A small image captioner, trained from scratch.
Model: 24-pixel images, encoder arch vit, encoder norm rmsnorm, encoder activation gelu, encoder patch size [2, 2], encoder layers 8, encoder width 256, decoder layers 6, decoder activation gelu.
Training: muon at rate 0.0016, 22600 steps.
Data: trained on photos of plants and fungi (iNaturalist), 16.0 epochs.
Rows from expert 18 of block 3 of the image encoder, named by matrix and row number. Rows with one number belong to one neuron. Each number is 128 + 24 x the weight over its row's rms, rounded and kept within 0 to 255. All counts start at 0. Numbers have three digits each. After the name is the row's rms in percent of the matrix's.
# up: expert up (encoder.blocks.3.mlp.up, 32x128x256), inputs 128-255
# down: expert down (encoder.blocks.3.mlp.down, 32x256x128, transposed), outputs 128-255
up.55 101:117158159108135125146114141131103147094102083105139102144088145131141136099102098124134126142150109160132165131142131139096109110134135105108103164093121137148111133119117160126111109146108084119116116116132129144118149127165121134122114100159151171107085127073106121106134157093170150151115123144174119099200094147109124113140097153128106113123163157149114091140128090136127163125142
down.55 097:149119147164143153122128058079126083145153127109090140153109140148170163120122121112111110126117130146106097126160137095110128079176122127090097115157108118124136108108118121088124147069139163147101096156090097119116074122120109161136127157160131120110144161088131132114111120146097144158114118142168139147112141178134085104165118132109110110106146133112137078125140157130129142145120
up.56 097:142123149131186104119122119090136122135141152114146126139140100123113140131141145161126120116134092129107112163170108125136155094120133135112157149135126132107106138096121105140090142121134152112129115151122160089136140112113124123179136144121074129089143186108109139139136164131137169095147110163091095146115167148144061130165126130130084122143143071121125170173134142133135134143153
down.56 097:126142119129124131131091120116163133138130138134139167103153150102148101137147115128127135108135131124107109161116089091144077150173110136111117156133131130174122129097135123168175105122150131129128154103103152104056118139148107089120137077133150115118153148183155163096145131094190140119119095092178146096128152159122136099068141142160150122104114135111091139179141125148121144106148
up.57 106:108135138119144090132106101148167116128142137138113128128101088111181115136152128139136036116144106116136114108104176130116130154140208151131107192173104121131112142136143104093170115164100135090090122128126119145132140109098141071106138108132151112107096109100142118129136128117136162107136116149117109095155129103137149128086105124136139153106146125154132127155155125112132144090138
down.57 112:119119111125098150106127116148127147135061141121155153107113111132061162154127169138113131141149132108136142186092143162098104138174135126098095133165091129168123108148075129140139146107122074112157117114088129092118116116112149179128132142170153087173127115150135115142167131096142126161110117142125133159153124117112154143076100116138153125135125130159116137173084123137127114117104
up.58 097:136173091137113102108157106130136106093140123159135074104103147137100121108126123137114173144152139105116125111166132162114117148105153090147138111115108121105107136130087129140146124144107092119077097134157122147112126169142099128143085130164064146117123104138122093141110122126137141108121159139146147166141112168115195161096140107124099155108126113133129147098147098121095157109107
down.58 094:122151168141145140128146142117136118125113120107088121126122107130154140135118061177148162157136141154098157163156123109130114159145150161116171114114120107105138124136121161136153142154163147122130176155105117156140140149102106127116135161183119082135100177140116100118075118124130152157141172147101136151128155138126097118121168134135105101119108140147126154154138146111141108148114
up.59 105:157120165159112133112128139128147112115157133153196109137123109096164160116127145139136117144135129112125062116156125147068116117154145143138165223137136124120143120146128105126117101119123100143127122105128102133127141114106121105122138093150068125144076122135092138122117138122148140105089126133090093114137158136127150131199144162113139088128136137080132148135122142123126101137122
down.59 106:125151081107137099132138094094153098117147135137135126134105120112094135162103098138146090115138091144094111146123114113104070147151135142097152166099109174086138111134111148148130102143119137144156177124110125146114122145138150067111150117157161109127127130107104123150122109106153130136119134139151109054130139101121095128115159125115129135165183159148099122161150143121128115139105
up.60 100:149069147135152107115097093132125120147140116149107157102070117097140103159077144167086096136137132102110116134124117111129107149148115157148119127124184076145142123142157148142165149162104106133115142126087166156118116115136140126153137091144156128110132151166139106165138120127160119115111101143164127101159107128140136155129159138137094128137069091126118103156129154106144154163110
down.60 097:145084098142089140098106111166100092112097125116108128118136141163120132140138086144129132107108124138131184105100167120138131117123133120104140133122077119157162107093110139107160149081094157164099135104154089159128168133136163115093104148150132132127141156113113164148116111093172119122091111100145149147101119143091138114084105126118127133156119111118142111139095113133134118122129
up.61 113:142132098142139133135147198126135151166149126135164134106120117127130143164158072128128115117135132071103129150123117131130129102120100102108104178117168130123147100117131097138127094127128124117146128107123101151103103144137152123114139105181121162092111161147098151158133119165082155139112126124122140099132149116121107137162147154145113123127106111127140095126140123090077120082118
down.61 107:178158159113156131141136113117116098125124082159113098128100144131136116121085091160130075119137100128147119150175124103172089138129125142127145111116118115109116166131160205151125134115158138100166157070117132172111129171123146070163119122144097110113111131125152107108148126122162133079124156126198122120123116147105133133100117135142110098103112142137122110060161117104145114114130
up.62 092:127152129133132111131124134136154117101116089143115109118122101120095141112123114129102121149149099143154088133163130148086148110106104075167158188095158133149143117102107115093139110124156096112144139107132082112152104150140158122106121138127148128189131147155131131115093124099132157179140151167105134092095095124103126100103129129131105129089144135134135155116103140133114170113142
down.62 097:104133138107118143158154116052141087114138091120127135119129156119122161152126142099155081105090122141140100123132154092157134092127090135138179078111097097093145153137111118110129120141130111168123110162113140146125119129139155138133133162133108107078129126140086111107156118143128159139151116113140091143116150142148167105107144094147106118116111125135104084091163167129135109155155
up.63 106:121120136113132130149159181173116118128141144147100098092121171135153110139138114118175151138138075116125110129145128102104101135153120129110069130148114124119148112116157158142123134175154102195134165098138158097142122171113118151109122096148137155164164141128086158110124152152178121161114087176146106144139104148115108148150149116139145125107125092114135105139126164140111180167093
down.63 105:137141115104124143129136135167148084112106067155147168141160135160155130101133107091139108135143157148106135113134141136179071136133176138151086120141129121130146118130130143122133145136117151099124135144105158093103132121149140150126112130171126089118124139109117122142141126121092154100116139166161124113148113135159115137162128087072132165161098116098122118147115151156113136145171
up.64 098:122166120114119112139130122154135137093144115107131167118153101103143128148137102106137129142181090161140121104119130141169161119146109110123117151112132131149095123149133150157151165142110110129102072141124146157134154140139121095130145099138138131072133164148137127168136105085128126151137161128088131149153161152190149124148101143130103106131122182115121097119130152106143135127137
down.64 093:148092147147099162123131136143163129130120189109127132191156137152122154112134128130145104131108120133112091142189136134144152123126128121167129131139145137143099141093129120120145102155102137064160135154123141133173110110115144115118105125144116151102100095123128099100134108143092155155127150121139149137109123118118116157148144124180098075144134125097069106144178169113127140095119
up.65 096:111135153115156126117128095131141112112098114131104099119094154171134143133156123144144152133132132137182113150146069099154121176142158130126105200121108142121091122122109140099156124136119121129107154142156141123157126117130134147182125150142128099125123083143120188126112153096117185108097141125124125165094166150107146103114099151145133085119130126112113147125123158129170099149180
down.65 105:130157117130108169115132105145141124176139105111128108125167122162142140115122143180145132147163119150122094137071137129126156140110140154153087116136162121183152101158138117158139094129130173074168158185117122125107123123108116172125145099139094116110097149137155155118139121114156066130127106100073085102157111108129103145131123132150115175095128125099139146130119130115123115137122
up.66 105:140143120152144121108137126169129135135112105142105151124082126134084087094138146138109139137106136121153115092104114146063161146150127062138107108142167122122112140152066152085111122145146113116108088132170088102131121110144104118108113099131122112133118167118106178143160135104115184103102125084136178153106151145121166130136097087152154146147183130151145115094121110135117162149128
down.66 108:094132125159158109147148133151162108112149139104119145149167106134142096115153098153126076146149133131133128153077108131137113146123111157161125141112157143115134123172134120130137185152172132153176143136144120097133150151087118137129087114124072138105115122136130085144103097125085160098115109113100158105104102119128153120146124104134121119130117149135144071129131135091131112141095
up.67 106:111149186099105133141112144131107115112098171117122109154132140107141133139146153148155117152128111145125093152106160136134127112111153122128131151115111162121099115097086155126095141103151146121116116067149159106080110174152145128103156158151146142102124172112075140122152156149126147118122117116115141136091113150104106095173113163106133142132148103133160180098136078173128102088144
down.67 108:114126102146103151130149131114135142092142145151112147107099129088130093154085094128124124110154126111153113129107121147111114104132137192093140144109134107099115117103148158120118100149124134167107136140094170182115152111129143124140126140091102115126151162123132121167129150100131127158138111124073152145105123097130094158084114117097124071140152138118108098167143108163140141143138
up.68 094:131148098193116155124101173112105141101108116144099146131138153141104122143119088125132132122155143140128155095143111142111130129110131155135156119124132095132116111090132127115171125145145123116150181149138179139116122121127141116120132106127120123058141150177111159123078158153090104129119131133111156115100153112148125110137189146113140159098128102137131133156088151130180153111119
down.68 097:156161113163121130135120148155134127154136106118104108101144135102152141134173104140140110150112179102133168105095145164136139161155133090143091116131159111117134141143107078118108144131111111130158136127146141147114148123118108130167116105175155180201125139092129184132129124094137071131147161113130132148125139141144169125175170078131121143134149106125132138132123105096124153123162
up.69 107:103153117131133102147114134114124092156112115107136141153111131105166126151124101108166126103139141120118123141144107148142102126088095162131094116134112100176159162141161090128115120119145149094117117119173105133111123146156112127133095094130128162084118135142124116074127096129160168175129095134136133115126108119126147105131186112117113158133129159081157112121101111128145119126162
down.69 097:148117175140070116109107125160089113133129099134164135172125152131112118123107123130139112131077107118137176159115114142111082108095117113178140110153119137112117130104117148131171125151098140090123099153056098135154100131147171128099119170127156141176100143082114152103099149124147131136108144112174112120089101150137159107131119157180135152097124120129129122134155163137127122134110
up.70 106:136152143142149161140137125151121103117127111145092108160093136184142114116179151140100123087110098115158087104162086111164138131099123076132110160133119143175096140099136117166143141146105129121142124104143143105140148138127140132138154143100135107126142141114156157136121147117119167143110091137112109117147127125132139111137116137108130155137124105135112126142042083104131151147109
down.70 101:132106148115136143135157121124152135143134172143102161120129105130118118131124122123151137147137159085153115151142100103135160091145121146159107132127146095131112092119118121157137120086104151118153154141205143138137118133121165116175122112121122102141156135168143076156147124129099110159126128122088082145145105105125101142092126105125132134106102108121092087158137135121111151103128
up.71 105:133136084100125143134121105107162106152128150136116132151106083142096109156103111093173157154159116130182063114141110146173117104094130101084132133100130154098112143150181137100119117147127127120156140141164149114158162108147132141164123147109112176124114093128177193185119124143100159112132137142134125140127158118109135111143107120164108095133156186124113140088112144129149136178133
down.71 105:150143104149127138142102157078141081181162088111143136148142112106123151141139166144142092143146125088075135144149108101122176171119094115104126124137109122144154146104082105165115078180114130091168174105116142154167092124128148091103136147168135154107132121160118081101123098115107064142135092142136106096111088110121125130109126118148112118134150159130122126097155071142136141101135
up.72 096:111068101123140114117147159112122124126136104129114138124153116118136095138109113121163148142150080163119130095145139150146081124167156109128132168066094113121134138123179154135149155172134132114124115098189179161135115150123134141111149135092115116092131105171109135136125125145106144159144125135147094142155137143138118122129092117135107169071128155119092108122127127121159140143123
down.72 097:139128135154137153114118170159127215098104122127164118136184127114113160143120167106151164109131164162112130148142116110087137170148119125167147117132144176137103129111120155127113084114130134131115113134095164090140075145080124134118145184114097121123140130102104100117115107154096120151137158160137143107148192079131151113182142093105105105119117138124116167130137101137100076121129
up.73 104:111075098164130170128111121162153081138128120119138158139098160147120126112102078123128131142119155155160149126115144120115143117128162136130113135130131059142140111110173102120122144126127143101104121121145177176113185113164106125155127105114119141103135106088198116110173150093135076141150077139108153155140090082119110138134138087144154166118125099130115117129122102149138113123107
down.73 100:150143165142147148117093118092126136133124129114073115116142119155138176155152147140108099117109147144135128115069138128112072127164139174127149131146164136153088140139157145110173176120138115103089137155164114158147119098189129111120173095124166156089124135100133113165129107116115154164138132107122136123120114140107090149120109147099105142101118104129138126141117133133112116128112
up.74 092:129115130142143151149097123102168116136095113149110145129146138167129112151151130128099087152165127143108153143108139128127130113138107134171154093087125147105162148146160159101111139121175149095132172075124145119063153096074111103145093200183128115171123101125198102145143096139132133124105123167165118076152124125195125113138112124146156139139094117131106093129109129099104107122158
down.74 093:116134131163109117119135124130103112133131165094127104089104113144173144153108111110132142113117121125108170137106149124126121090115108113086129154131172126155134132100101115128076119090090153116180160172146112144130158115143117127140137092140107116129130116138139154119133116103141112114117108177103124117115129191113140158159128111126130104158115121106155180111123141104103128110103
up.75 096:104111116115120134100148137092098128154146117136123118122108104154112081135130122135125113157126132157136093163104145130178135089147131155105127122083109166161121147140151131131107127119182141113115134111108124148174071105088120108167119105101136160156142115120117112196125164092150135135110145107088133092109112169146117120086133122098098094056129107156140106131083134117184182148133
down.75 100:133141087128134132143148133123125109085163112139132128164147113186122124096104150110128161127115097101088143130111161127090156137117165105181116136202101078095131131126089134149112128114123137109129140156131125125130160129138116163141149073169097110133133150138182153149128121109109116132097130151146094147133155150122137163111133100138088081132088105124151120077119146120151119100145
up.76 094:120105139102124149131147166146131144157144113138153169134157114162125134116119095141161151131124128136118137173081107138130111142144169126118120144139161096165078123149135118155126139133117140109166162121152105160094154119140102141158123114143108112173137100094122113142124094138137138157099119143076122150141093121168124112111181130139182104144109113098117109140118151130117127119122
down.76 096:154135161100133159131130145145140084152081109145125157145118147135114193090106102099119139129128136118160139110075117127142126119150112139154132108096119126128130160187066113117161099099107157142144175144128152137150135119115122200068112132135178132124127100099088181114159113148126099121113173106121166103118118104144133123160119080168126131155126141129114109100121144086136125098159
up.77 106:155087157100123108139064148146124172070117116145087110140145099151109132120144130115112094136142125137130127086094129127144119118157159091167080091151149161124109123110198102145159187133124146103118085127133144123104129148168123138097153167125132136131146158134172138134136149147134103139199142118151087078135116171133115125145117135135099113130148164084138162143115132123158157149145
down.77 101:147111118109142117132160103129096108131131101147136151100129141116129139124167107107103137109146112086136146153117108139152114126110104135148120168116146159098095142111148106086109134157161128119145125137159157120121129129123074197124121134104098087115118124099175086135147107140112116110110140143122136147093130100087147154129111125142154114141143128148111137181128134061091135143157
up.78 096:081099147083108170131174109151122130158134121130122111122143110093124154163122120126120143111141137192125106105139103135124131124075126092115111166134160109126141157157098146144102066163109118115149145113191158121115110179146137125136133121126110131154095132099104132130115166130118142122170119142143109094107128149131120109132121153124195114125157138116118118148087162072131126092136
down.78 097:151120135155113128125154161141105147143134134145142140119149140140096170149139111104141121109105127114105120180127140143147118087111098110131105165144140099148152162122134180159150082121145136122129115183147111084110129127127108139086108127111128089101137141140126081109147125116128117107143087084129128087162136123106138149096149136135121193124147076141124138154128091126138149151118
up.79 100:084144104112127176114148106121128116114123093127125111162103130165146126155134108115129114137125128130141149108075110110133109114091130056101144126101160137153139133120148150152180101149155125121161153119096120121113132145162178154132108128161135176118111125146140170160119126149128124156122170145121172152121055119099174133145156122154123121149151131125118168130077122160102103125118
down.79 104:134103125105159180123134124150121139111128109078094130117134119124088149073161109104084091142136146105094159136138133130125124094153114122141144144126122060164117140137108111086139130099150116130147146075157121151120102119064144155146166158134132121120131121143127133165106107149094141126126097112079089116128108135101113136165058064122105135096137142112139150187102177098128125122075