config.yaml
dataset: "photos of plants and fungi (iNaturalist)"
crop_scale_min: 1
encoder_activation: "gelu"
encoder_qk_norm: false
encoder_num_experts: 32
decoder_qk_norm: true
muon_scale: "match_rms_adamw"
lr: 0.0016
steps: 22600
lr_schedule: "wsd"
decay_fraction: 0.2
weight_decay: 0.1
Rows from expert 22 of block 3 of the image encoder, named by matrix and row number. Rows with one number belong to one neuron. Each number is 128 + 24 x the weight over its row's rms, rounded and kept within 0 to 255. All counts start at 0. After the name is the row's rms in percent of the matrix's.
# up: expert up (encoder.blocks.3.mlp.up, 32x128x256), inputs 0-127
# down: expert down (encoder.blocks.3.mlp.down, 32x256x128, transposed), outputs 0-127
up.32 094 [159  91 129  88 166 107 138 137 105  99 117  88 128 122 106 128  92 184 135 139 139 123 121 128 147 127 141  63  84 107 143 121  85  90 151 134 111 136 159  79 138 134 116 171 125  77 167 145 142 111 135  99 130 180 134 130 150 134 128 128 152 124 144 160 136 143 133 182 152 141 134 157 141 136 131 136 148  85 144 142 144 134 123 115 113 160 136 138  90 137 130 103 122 169 152 162  87 124 139 145 130  95 166 120 151  92 118  92 115 133 123 123 139 110 142 160 123 125 124 102 131 134 103 174 130 138 114 163]
up.33 107 [146 152 148 186 136 105 134  92 179 151 106 125 108 132 120 165 116 137 148 117 126 114 128 138 146 118 130 111 116 107 135 149 137 115 126  91 116 131  92 156 150 139 126 129 133 149 103 128 169 159 152 150 138 108 101 130  73 147 101  84 165 151  90 152 176 152 142 135  95 162  93 101 199 111 162 146 109 167 152  86 139  95 111 121  92 122 145 124 123 103 153 125 153 103  88 108 138 144 115 154 104 145 127 151  92 108 121 130 144 119  75 180 147 157 133  89  98 150 106 146  99 154 121 128  78  87 146 109]
up.34 101 [ 95 152 154 131 118 151 123 135  73 124 144 107 124 121 134 105 152 112 104 106 125 148 144 133 110 124 112 168 147 112 128 104 164 126 109 142 155 128 149 163 116  98 165 107 118 101 118 188 154 137 154 117 166 142 129 182 123 161 115  94 164 106 118 148 112 101 116  99 134 131 148 134 140 122 120 147 124 141 120 140  98 125 143 106 122 111 115 113 116 111 104 100 107 137 181  88 143  85 176  87 133 124 135  93 140  54 130 111 119  84 104 137  95 131 174 158 103 117 122 126  98 166 162 126 115 102 167 143]
up.35 097 [ 86 164 136  99 141 115 137 113 132 119 112 142 113 124 112 118 121 112  93 133 157 126 152 117 125 132 101 127 113 132 158 130 131 105 107 138 151 179 132 135  97 121 142 132 116 138 126 175 117 146  99  81  80 100 128 143 174 134  97 140 127 109  88 127  68 121 121 148  91 114 101  94 107 145 101 120 139 148 159 108 131 166 142 160 147  84 154 141  92  86 104 100 146 124 154 160 104 164 160 162 121 154  96 100 148 103 118 120 113 144 150 154 137 117 118 135 129  64 112 190  85 151 115 133 127 153 151 160]
up.36 107 [147 105 115  66 135 158 132 125 142 117 105 160 111  91 149 185 125 112 139 142 121 140 146 135 128 216 117 157  88  77 104 105 131 170 156 111 158 140 144 141 133  90 148 133 148 114 130 155 140 112 130 141 149 115 148 141  84 100 130  95 124 140 134 121 167  82 127  89 108 140 111 105  85 154 107 115 101 162 145 121 110 146 120 122 135 118 108 129 161 134 118 141 164 127 115 100 135 126 106 176 127 139 114 127 114  60 123  84 111 154 101 154 170 144 164 169 128 176 130 127 135 172 122 116 168 151 111 130]
up.37 098 [138 118 145 122 124 135 150 113 111 136 139 102 139 111 155  93 165  93 151 110 127 152 170 151 136 107 127 126 206 163 120 102 148 133 202 126 139  81 147 115 167 148 110  96 137 144 106 107 117 142 116 114 142 180 152 150 145 136 111 118 144 142 131 108 149 130 136 108 111  98 118 133 134 114 119 116  98 126 125  64 127  98 135 147 103 139  92 124 108 117 127 142 108 110 103 163 112 130  88 123 186  89 135  69 142 115 143 169 140 108 112 162 143 140 143 146 163 141 113 125 110 100 151 123 167 116 171 106]
up.38 109 [100 113 119 131 135 144 134 131 118 126 119 143 120 115 101 153 146 129  77 128 153 117 141 123 140 105  94 208 131 119 114 131 120 119 139 127 192 176 128 151 138 129 110 142 141 129 132 167 122 124 113 133 146 139 135  71 151 179 128 154 127 145 142 130 147 142 169 139 143 106  67 139  88 127  93 167 137 101 176  92 140 146 145 129 120 140  86 108 149 124 116 121 116 140 104 114 169 166 140 139 100 121 144 140 168 151 143 100  77 127 102 152 155  97 192 107 119 131 100 126 126 119 149 136 136 129 102 123]
up.39 102 [177 119  96  92  75 153 131 104 140  97 112 152 116 115 137 130 106 124 111 129 145 106 110 138 115 144  96  98 130 114  76 145  88 113 125 133 149 120 164 142 133 188 118 129 152 169 130 135 143 132 132 139 129 124 104  97 141  68 166 126 125 152 125 154 151 140 158 140 104  83 157 139  92 130 164 117 118 169  97 136  81 100 162 109 172 116 139 141 126 182 132 129 115 132 114 148 178 122 131 139 140 127 177 142 119 135 134 107 147 165 112 122 153 121 191 166 124 113 154 147 130  85  79 112 162 149 133  97]
up.40 105 [123 123 134 120 101 142 125 152 157 125  91  93 114 146 160 137 119 137 110 129 134 123 113 138 134 146 150 118 166 134 148 114 147 178 121 103 109 127 133 139 121 143 104 104 141 128  98 121 172 101 158 162 101 137 117 148 118 115 196 107 165 133 151 113 113 144 158 146 130 114 114 136 182  84 115 131 133 129 123 137 147 125 118 109 116 122 112 128 141 153  82  56 190 135 141 169 140 118 153 132  88 156 141 118 102 101 126  90 132 143  91 132 173 101  60  78 155 178 142 129 127 116 118 134 110 109 136 118]
up.41 093 [162 100 128 185 104 124 130 104 136 121 131 124 126 133 126 168  99 169 108 168 128 112 147 107 169 122 117  73 145 144 134 126 157 140 155 146 101 137 108 161 133 174 113 144 122 138 151 148 104 165  83 109 135  82 148  74 117  97 130 135 166 158 110 139  83 154  84 144 101 128 147 113 137 145  85 103 119 112 132 146 137 151 131 153 169  61 143 124 111 121 139 122 173 156 109  85 172 140 112 132  90 155  91 127 132 132 136 146 154 118 124 101 167 123 132 120 172 121 126 133 131 118 129  93 120 102 113 171]
up.42 103 [114 129  79 145 137 163 145 113 153 166  98 160 166  91 157 124 169 121 173 111 157 160 179 145 121 182 154 124 159  94 135 126 121 178 163 111 155  99 129 137 136 121 106 143 135 160 133 169 117 116 147 151  96 101 116 113 122 114 146 152 136 106 134 136  94 142 129 107 120 120 138 184 108 161  90 156 137 146  81 106 144 123 177 146 136 125 125 121 140 137 147 125 133 127 141 169 144 154  94 125 127 131  91 141 158 148 139 116 110 150 127 182 135 128 153 160 149 167 113 139 122  91 182 105 132 119 163 132]
up.43 103 [ 85 175 112 141  94 137  88 159 159 118 141 142 112 158 133 107  78 126 143 162 116 122 147 130 167 172 126 162 107 152 118 122  95 125 135 119  84 135 178 131 126 152 125 211 132 127 103  83 157 128 116 102 150 167 108 120 130  87 133  94  99  96 152 128 125 124 127 147 139 113 124 110 111 155 133 108 104 155 133 172 122 112 142 148 113 113 113 141 136 120 113 154 133 121 118 109 103 196 130  77 138 132 127 105 124 152 129 119 159 125 115 130 126 165 150 122 115 157 151 149  67  97 101 158 157 126 137 141]
up.44 117 [ 99  44 130 151 180 132  92 119 151 147 130 152 133 109 121 155 135 115 118 127 135 161 153 154 123 169 113 148  95  94 151 122 158  99 139 131 130  99 154 114 109 152 145  77 116  97  73 127 118  91 144 118 124 166 115 114 115  92 155 148 148 127  93 150 122 153 148 127 127 122 134 137 139 112 158 110 104 104 152 158 144 120 148 105 127 129 150 116  56 144 144  95 104 140 180 137 119 123 133 123 162 141  88 148 124 114 122 150  94  95 186 119 137 146  96 131 127 155 102 115 137 110 119 152 134 161 183 104]
down.32 099 [142 133 110 156 144  61 106 114 137 131 147 121 128 155 107 150 149 107 165 127 143 164  77 146  98  99 155 126 115  89 142 131 135 117 152 132 111 101 135 122 134 107 187 130 133 126 121 134 148 146 136 118 115 144 145 152 111 114 105 141 134 157 126 125 130 149 164 120 155 161 105 163  98 138 135  77  64 127 122 104 125  91 137 150 130 116 112 172  91 147 117 156 137  95  82  68 128 100 111 157 137 172 149 165 113 156 160 149 128 149 158 127 139 114 129 124 134 119 161 114 133 145 130 171 136 136 107 142]
down.33 103 [125 151 151 111  86 166 166 188 136 109 151 128 127 110 156  95 123 141 113 132 142 141 171 120 155 142 143 133 128 111 133 126 153 156 122 134  99 128 128 159 171 103 137 119 104 115  96 139 147 114 176  95 163 160 161 111 123 107 139 153 141 152 167 132 102  90  89 125 144 161  95  88 130 119 122 120 105 136  89 126 135 117  75  99 106 130 119 108 140 155 142 136 119 116 157  68 128 162 106  71 107  97 137 106 145 128 156  79 136 148 153  70 119 134 111 154  97 143 115 110 128 140 107 129 134 127 153 185]
down.34 096 [112 105 141 127 135 121  77 123  83 104  59  93 130 166 143 164 119 143  91 109 108 151  94 118 106 157 151 106 113 161 108 151 116 108 155  97 122 205 143 172 119 146 109 139 131 130  98 111  93 150 109 129 101 106 114 133 134 105 135 125 120 135 100 120  97 136 107 148  91 111  95 160 119 146 178 107  95 132 151 116 148 136 118 128 120 142 137 148 145 105 129 110 127 141  99 109 124 118 103 151 140  88 163 107  62 160 150  93 124 152 126 140 122 100 102 131 132 129 164 118 116 165 118 173 138 102  94 104]
down.35 098 [190 105 138 156 139 146 126 126  97 123 102  91  88 141 124 199 127 154 124 120 141 105 132 125 164 151  96 144 114 173 147 117  99 147  86  96 125 145 125 157 123 101 129 168 120 115  89 111 114 137 137 130 133 157  98 129 111 119 192 142 110 125 176 132 114 142 151  79 149 115 127 132 117 118 140 146 143 121 113 111 116 123 109 122 106 151 103 170 109 152 118 120  98 153  91 137 148 113 124 111  97 163 144 189 113 112 126 137 145 134 114 204 111 131 154 160 116 169 147  95 104 133 130 160 162  95 100 154]
down.36 110 [134 104 110 154  83  79 138 134 156  92 131 126 127 155 146 113 133 112 139 142 138 101 101 158  88  97  96 132 126 153 124 123 187 136 156 135 115 161 108 164 183 174 181 132  89 128 123 135 124 138 132 120 169 105 101  98 163 135 201 134 158 117  97 130 122 139 126 133  92 117 149 104 126 105 200 151 132 111 129  80 136 149 140 128 118 139 128 121 128 136 153 145 100 108 133 103 147 133 179 102 118 141 156 122  95 141 178 131 163 141 101 180 137 135  87 140 114 151 130 112  99 128 123 159 119 148 117 124]
down.37 104 [168 137  95 127 159 106 133 135  95 132 120 159  77 128 124 118 102 130 159 130  78 126 151 107 130  90  71 136 139 105 115 151 150 123 113 142  87 125 162 117  94 144  78 122 126 106 126 114 111 174 137 172 169 131  92  94 158 124 135 144 112 106 129 140 137 129 165 159 120 140 139 152 138 122 117 119 130 141 124 120 162 143 158 148 153 140 129 104 137  76 162 106 107 120  94 107 156  88 144 148 153 177 139 119 139 119 117 126 168 129 110 130 126  77 130 119 124 134 207 123 169 106 130 116 140 164  84 114]
down.38 114 [148 132 141 110 138 111 147 128 146 119 118 115 175 105 148 142 134  99 141 129 113 123 121 119 124 114  95 142 144 118 135 141 139 122 179 170 105 127 143 123 145  90  93 103 105 139 127 117 164 125 126 142 142 123 133 111 147 122 175 133 137 147 100 117 143 140 163 100  67 133 102  82 116 123 130 107 101 134 153 126 138 126 104 115 154 144 156 143 123  91 104 163 105  89 114 124 168 154  70  96 105 134 183  96 108  89  95 154 147 109 134  73 117  85  88 162 173 113 132 132 135 105 144  99  97  97  76 100]
down.39 108 [ 94 123 129 129 112  91 134 121 119 133 133 155 128 126 125  86 117 132 131 123 108 122 159 143 100 151 139 152 131 147 135 108 103 145  75 114 112 124 164 126 144 153  92 136 120 130 152 141 116 148 129 129 113 145 151 145 130  82 146 157 128 112 135  87 115 140 119  75  86 180 118  74 158  74 143 158 143 130 115 106 123  91 142 148 152 147 145 137 186 133 173 148 108 112 139  87 131 115 115 131 116 164  92 156 118 136 124  90 110 125 191 129 154 109 155 132 105 141 115 161 114 140 146 126 147 141 150  89]
down.40 105 [122 118  75 120  81 146  94  99 140 115  67  94 120 172 123 132 105 129 176  81 178  71 131 128 135 142 155 155 117 136  91 150 192 130 134 137 115  98 130 185 144 154 123 119 139 166 133 104 128 119 153  94 125 118 131  77 131 120 166 146 112 107 127 110 118 107 110 120 110 129 127 124 119 128 197 102 120 121 104 134 158 101 110  97 104 118 113 119 100 139 127 137 115 157 152 131 145 136 180 126 170 106 143 133 120 128 166 119 109 124 145 131 154 121 129 127 138 165 138 127 106 131 124 108 158 105 101 143]
down.41 106 [154 107 131 110  83 101 120 151 144 138 158 153 113 133 103 125 108 100 144 131 128 176 153 124 172 147  87 154 115 135 147 139 108 166 116 123 147 122 125 155 123 140 102 160  66 153 136  93 108 121 125  96 100 121 115 132 123 161 132 131 129 114 150 120 147 134 155  81 112 114 127 116 135 165 108 156 128 127 115 123 107 143 131 126 106 100 150 131 133 149 171 132 133 150 107 112 138 154 128 152 109 120 100 185 119 166  90 147  87 126 161 158 101 157 127 122  72 175 132 165 132 111 123 115 105 133 157 152]
down.42 100 [134 118 117  84 104 153 157 133 164 137 117 105 133 171 130 137 122 111 146 105 124 121 132 107 116 100 114 113  89 138 152 147 139 170  92 105 142 185 121 127 132 112 136 103 128 121 116 127 140 175  95 123  95 129 145 108  86 164 121 132 122 150  95 122  90 149 162 119 155  63 133 109 102 142 128 107 130 149 156  92 139 121 107 171  89 130 121  92 108 119 115 138 104 132 184 117 144 149 137 125  89 143 127 114 115 105 166 110  94 125 138 148 111 110 168 173 157 149 126 137  97 156 160 185 110 151 170  97]
down.43 106 [124 187 162 179 132 122 104 144 129 135  90 131 151 147 125 101  86 117  88  85 138 118 100  96 150 151 130 126 122 126 105 149 143 140 128 143  82  66  93 143 154 118 115 121 134 134 159 140 107 119 119 165  80 103 116 118 108 125  79 136 135 147 131 154 131 137 119 119 129 121 100 165 110 122  85 140 100 131 126  94  98 113 138 135 147 155 162 137 140 109 155  98  99 108 108  84 142  96  93  80 134 111 129 150 125 129 123 164 100 107 135 127 102 148  93 122 145 119 119 157  99 106  98 141 123 144 138 139]
down.44 118 [156 158 118 130 107 109 173 124 132 126 116 138 110 127 144  93 120 109 126 130  91 149 146 129 173 118 101 109 154  82 127 140 151 110 160 114 136 139 121 170 108  98 161 155 169  96 145 153 121 114 117 152 133 116 158 120 162 138 103  98 156 130 113 148 170 116 125 153 122 112 118 122 136 127 110 128 124 108 148 138 114 103  98 178 120 124  89 101 116 116 139 141 132 137 114 142 124 136 112 145 106 156  86  97 149 145 139 109 124 130  93 120 176 220  61 122 111 177 134 137 101 138 134 143 153  90  95 127]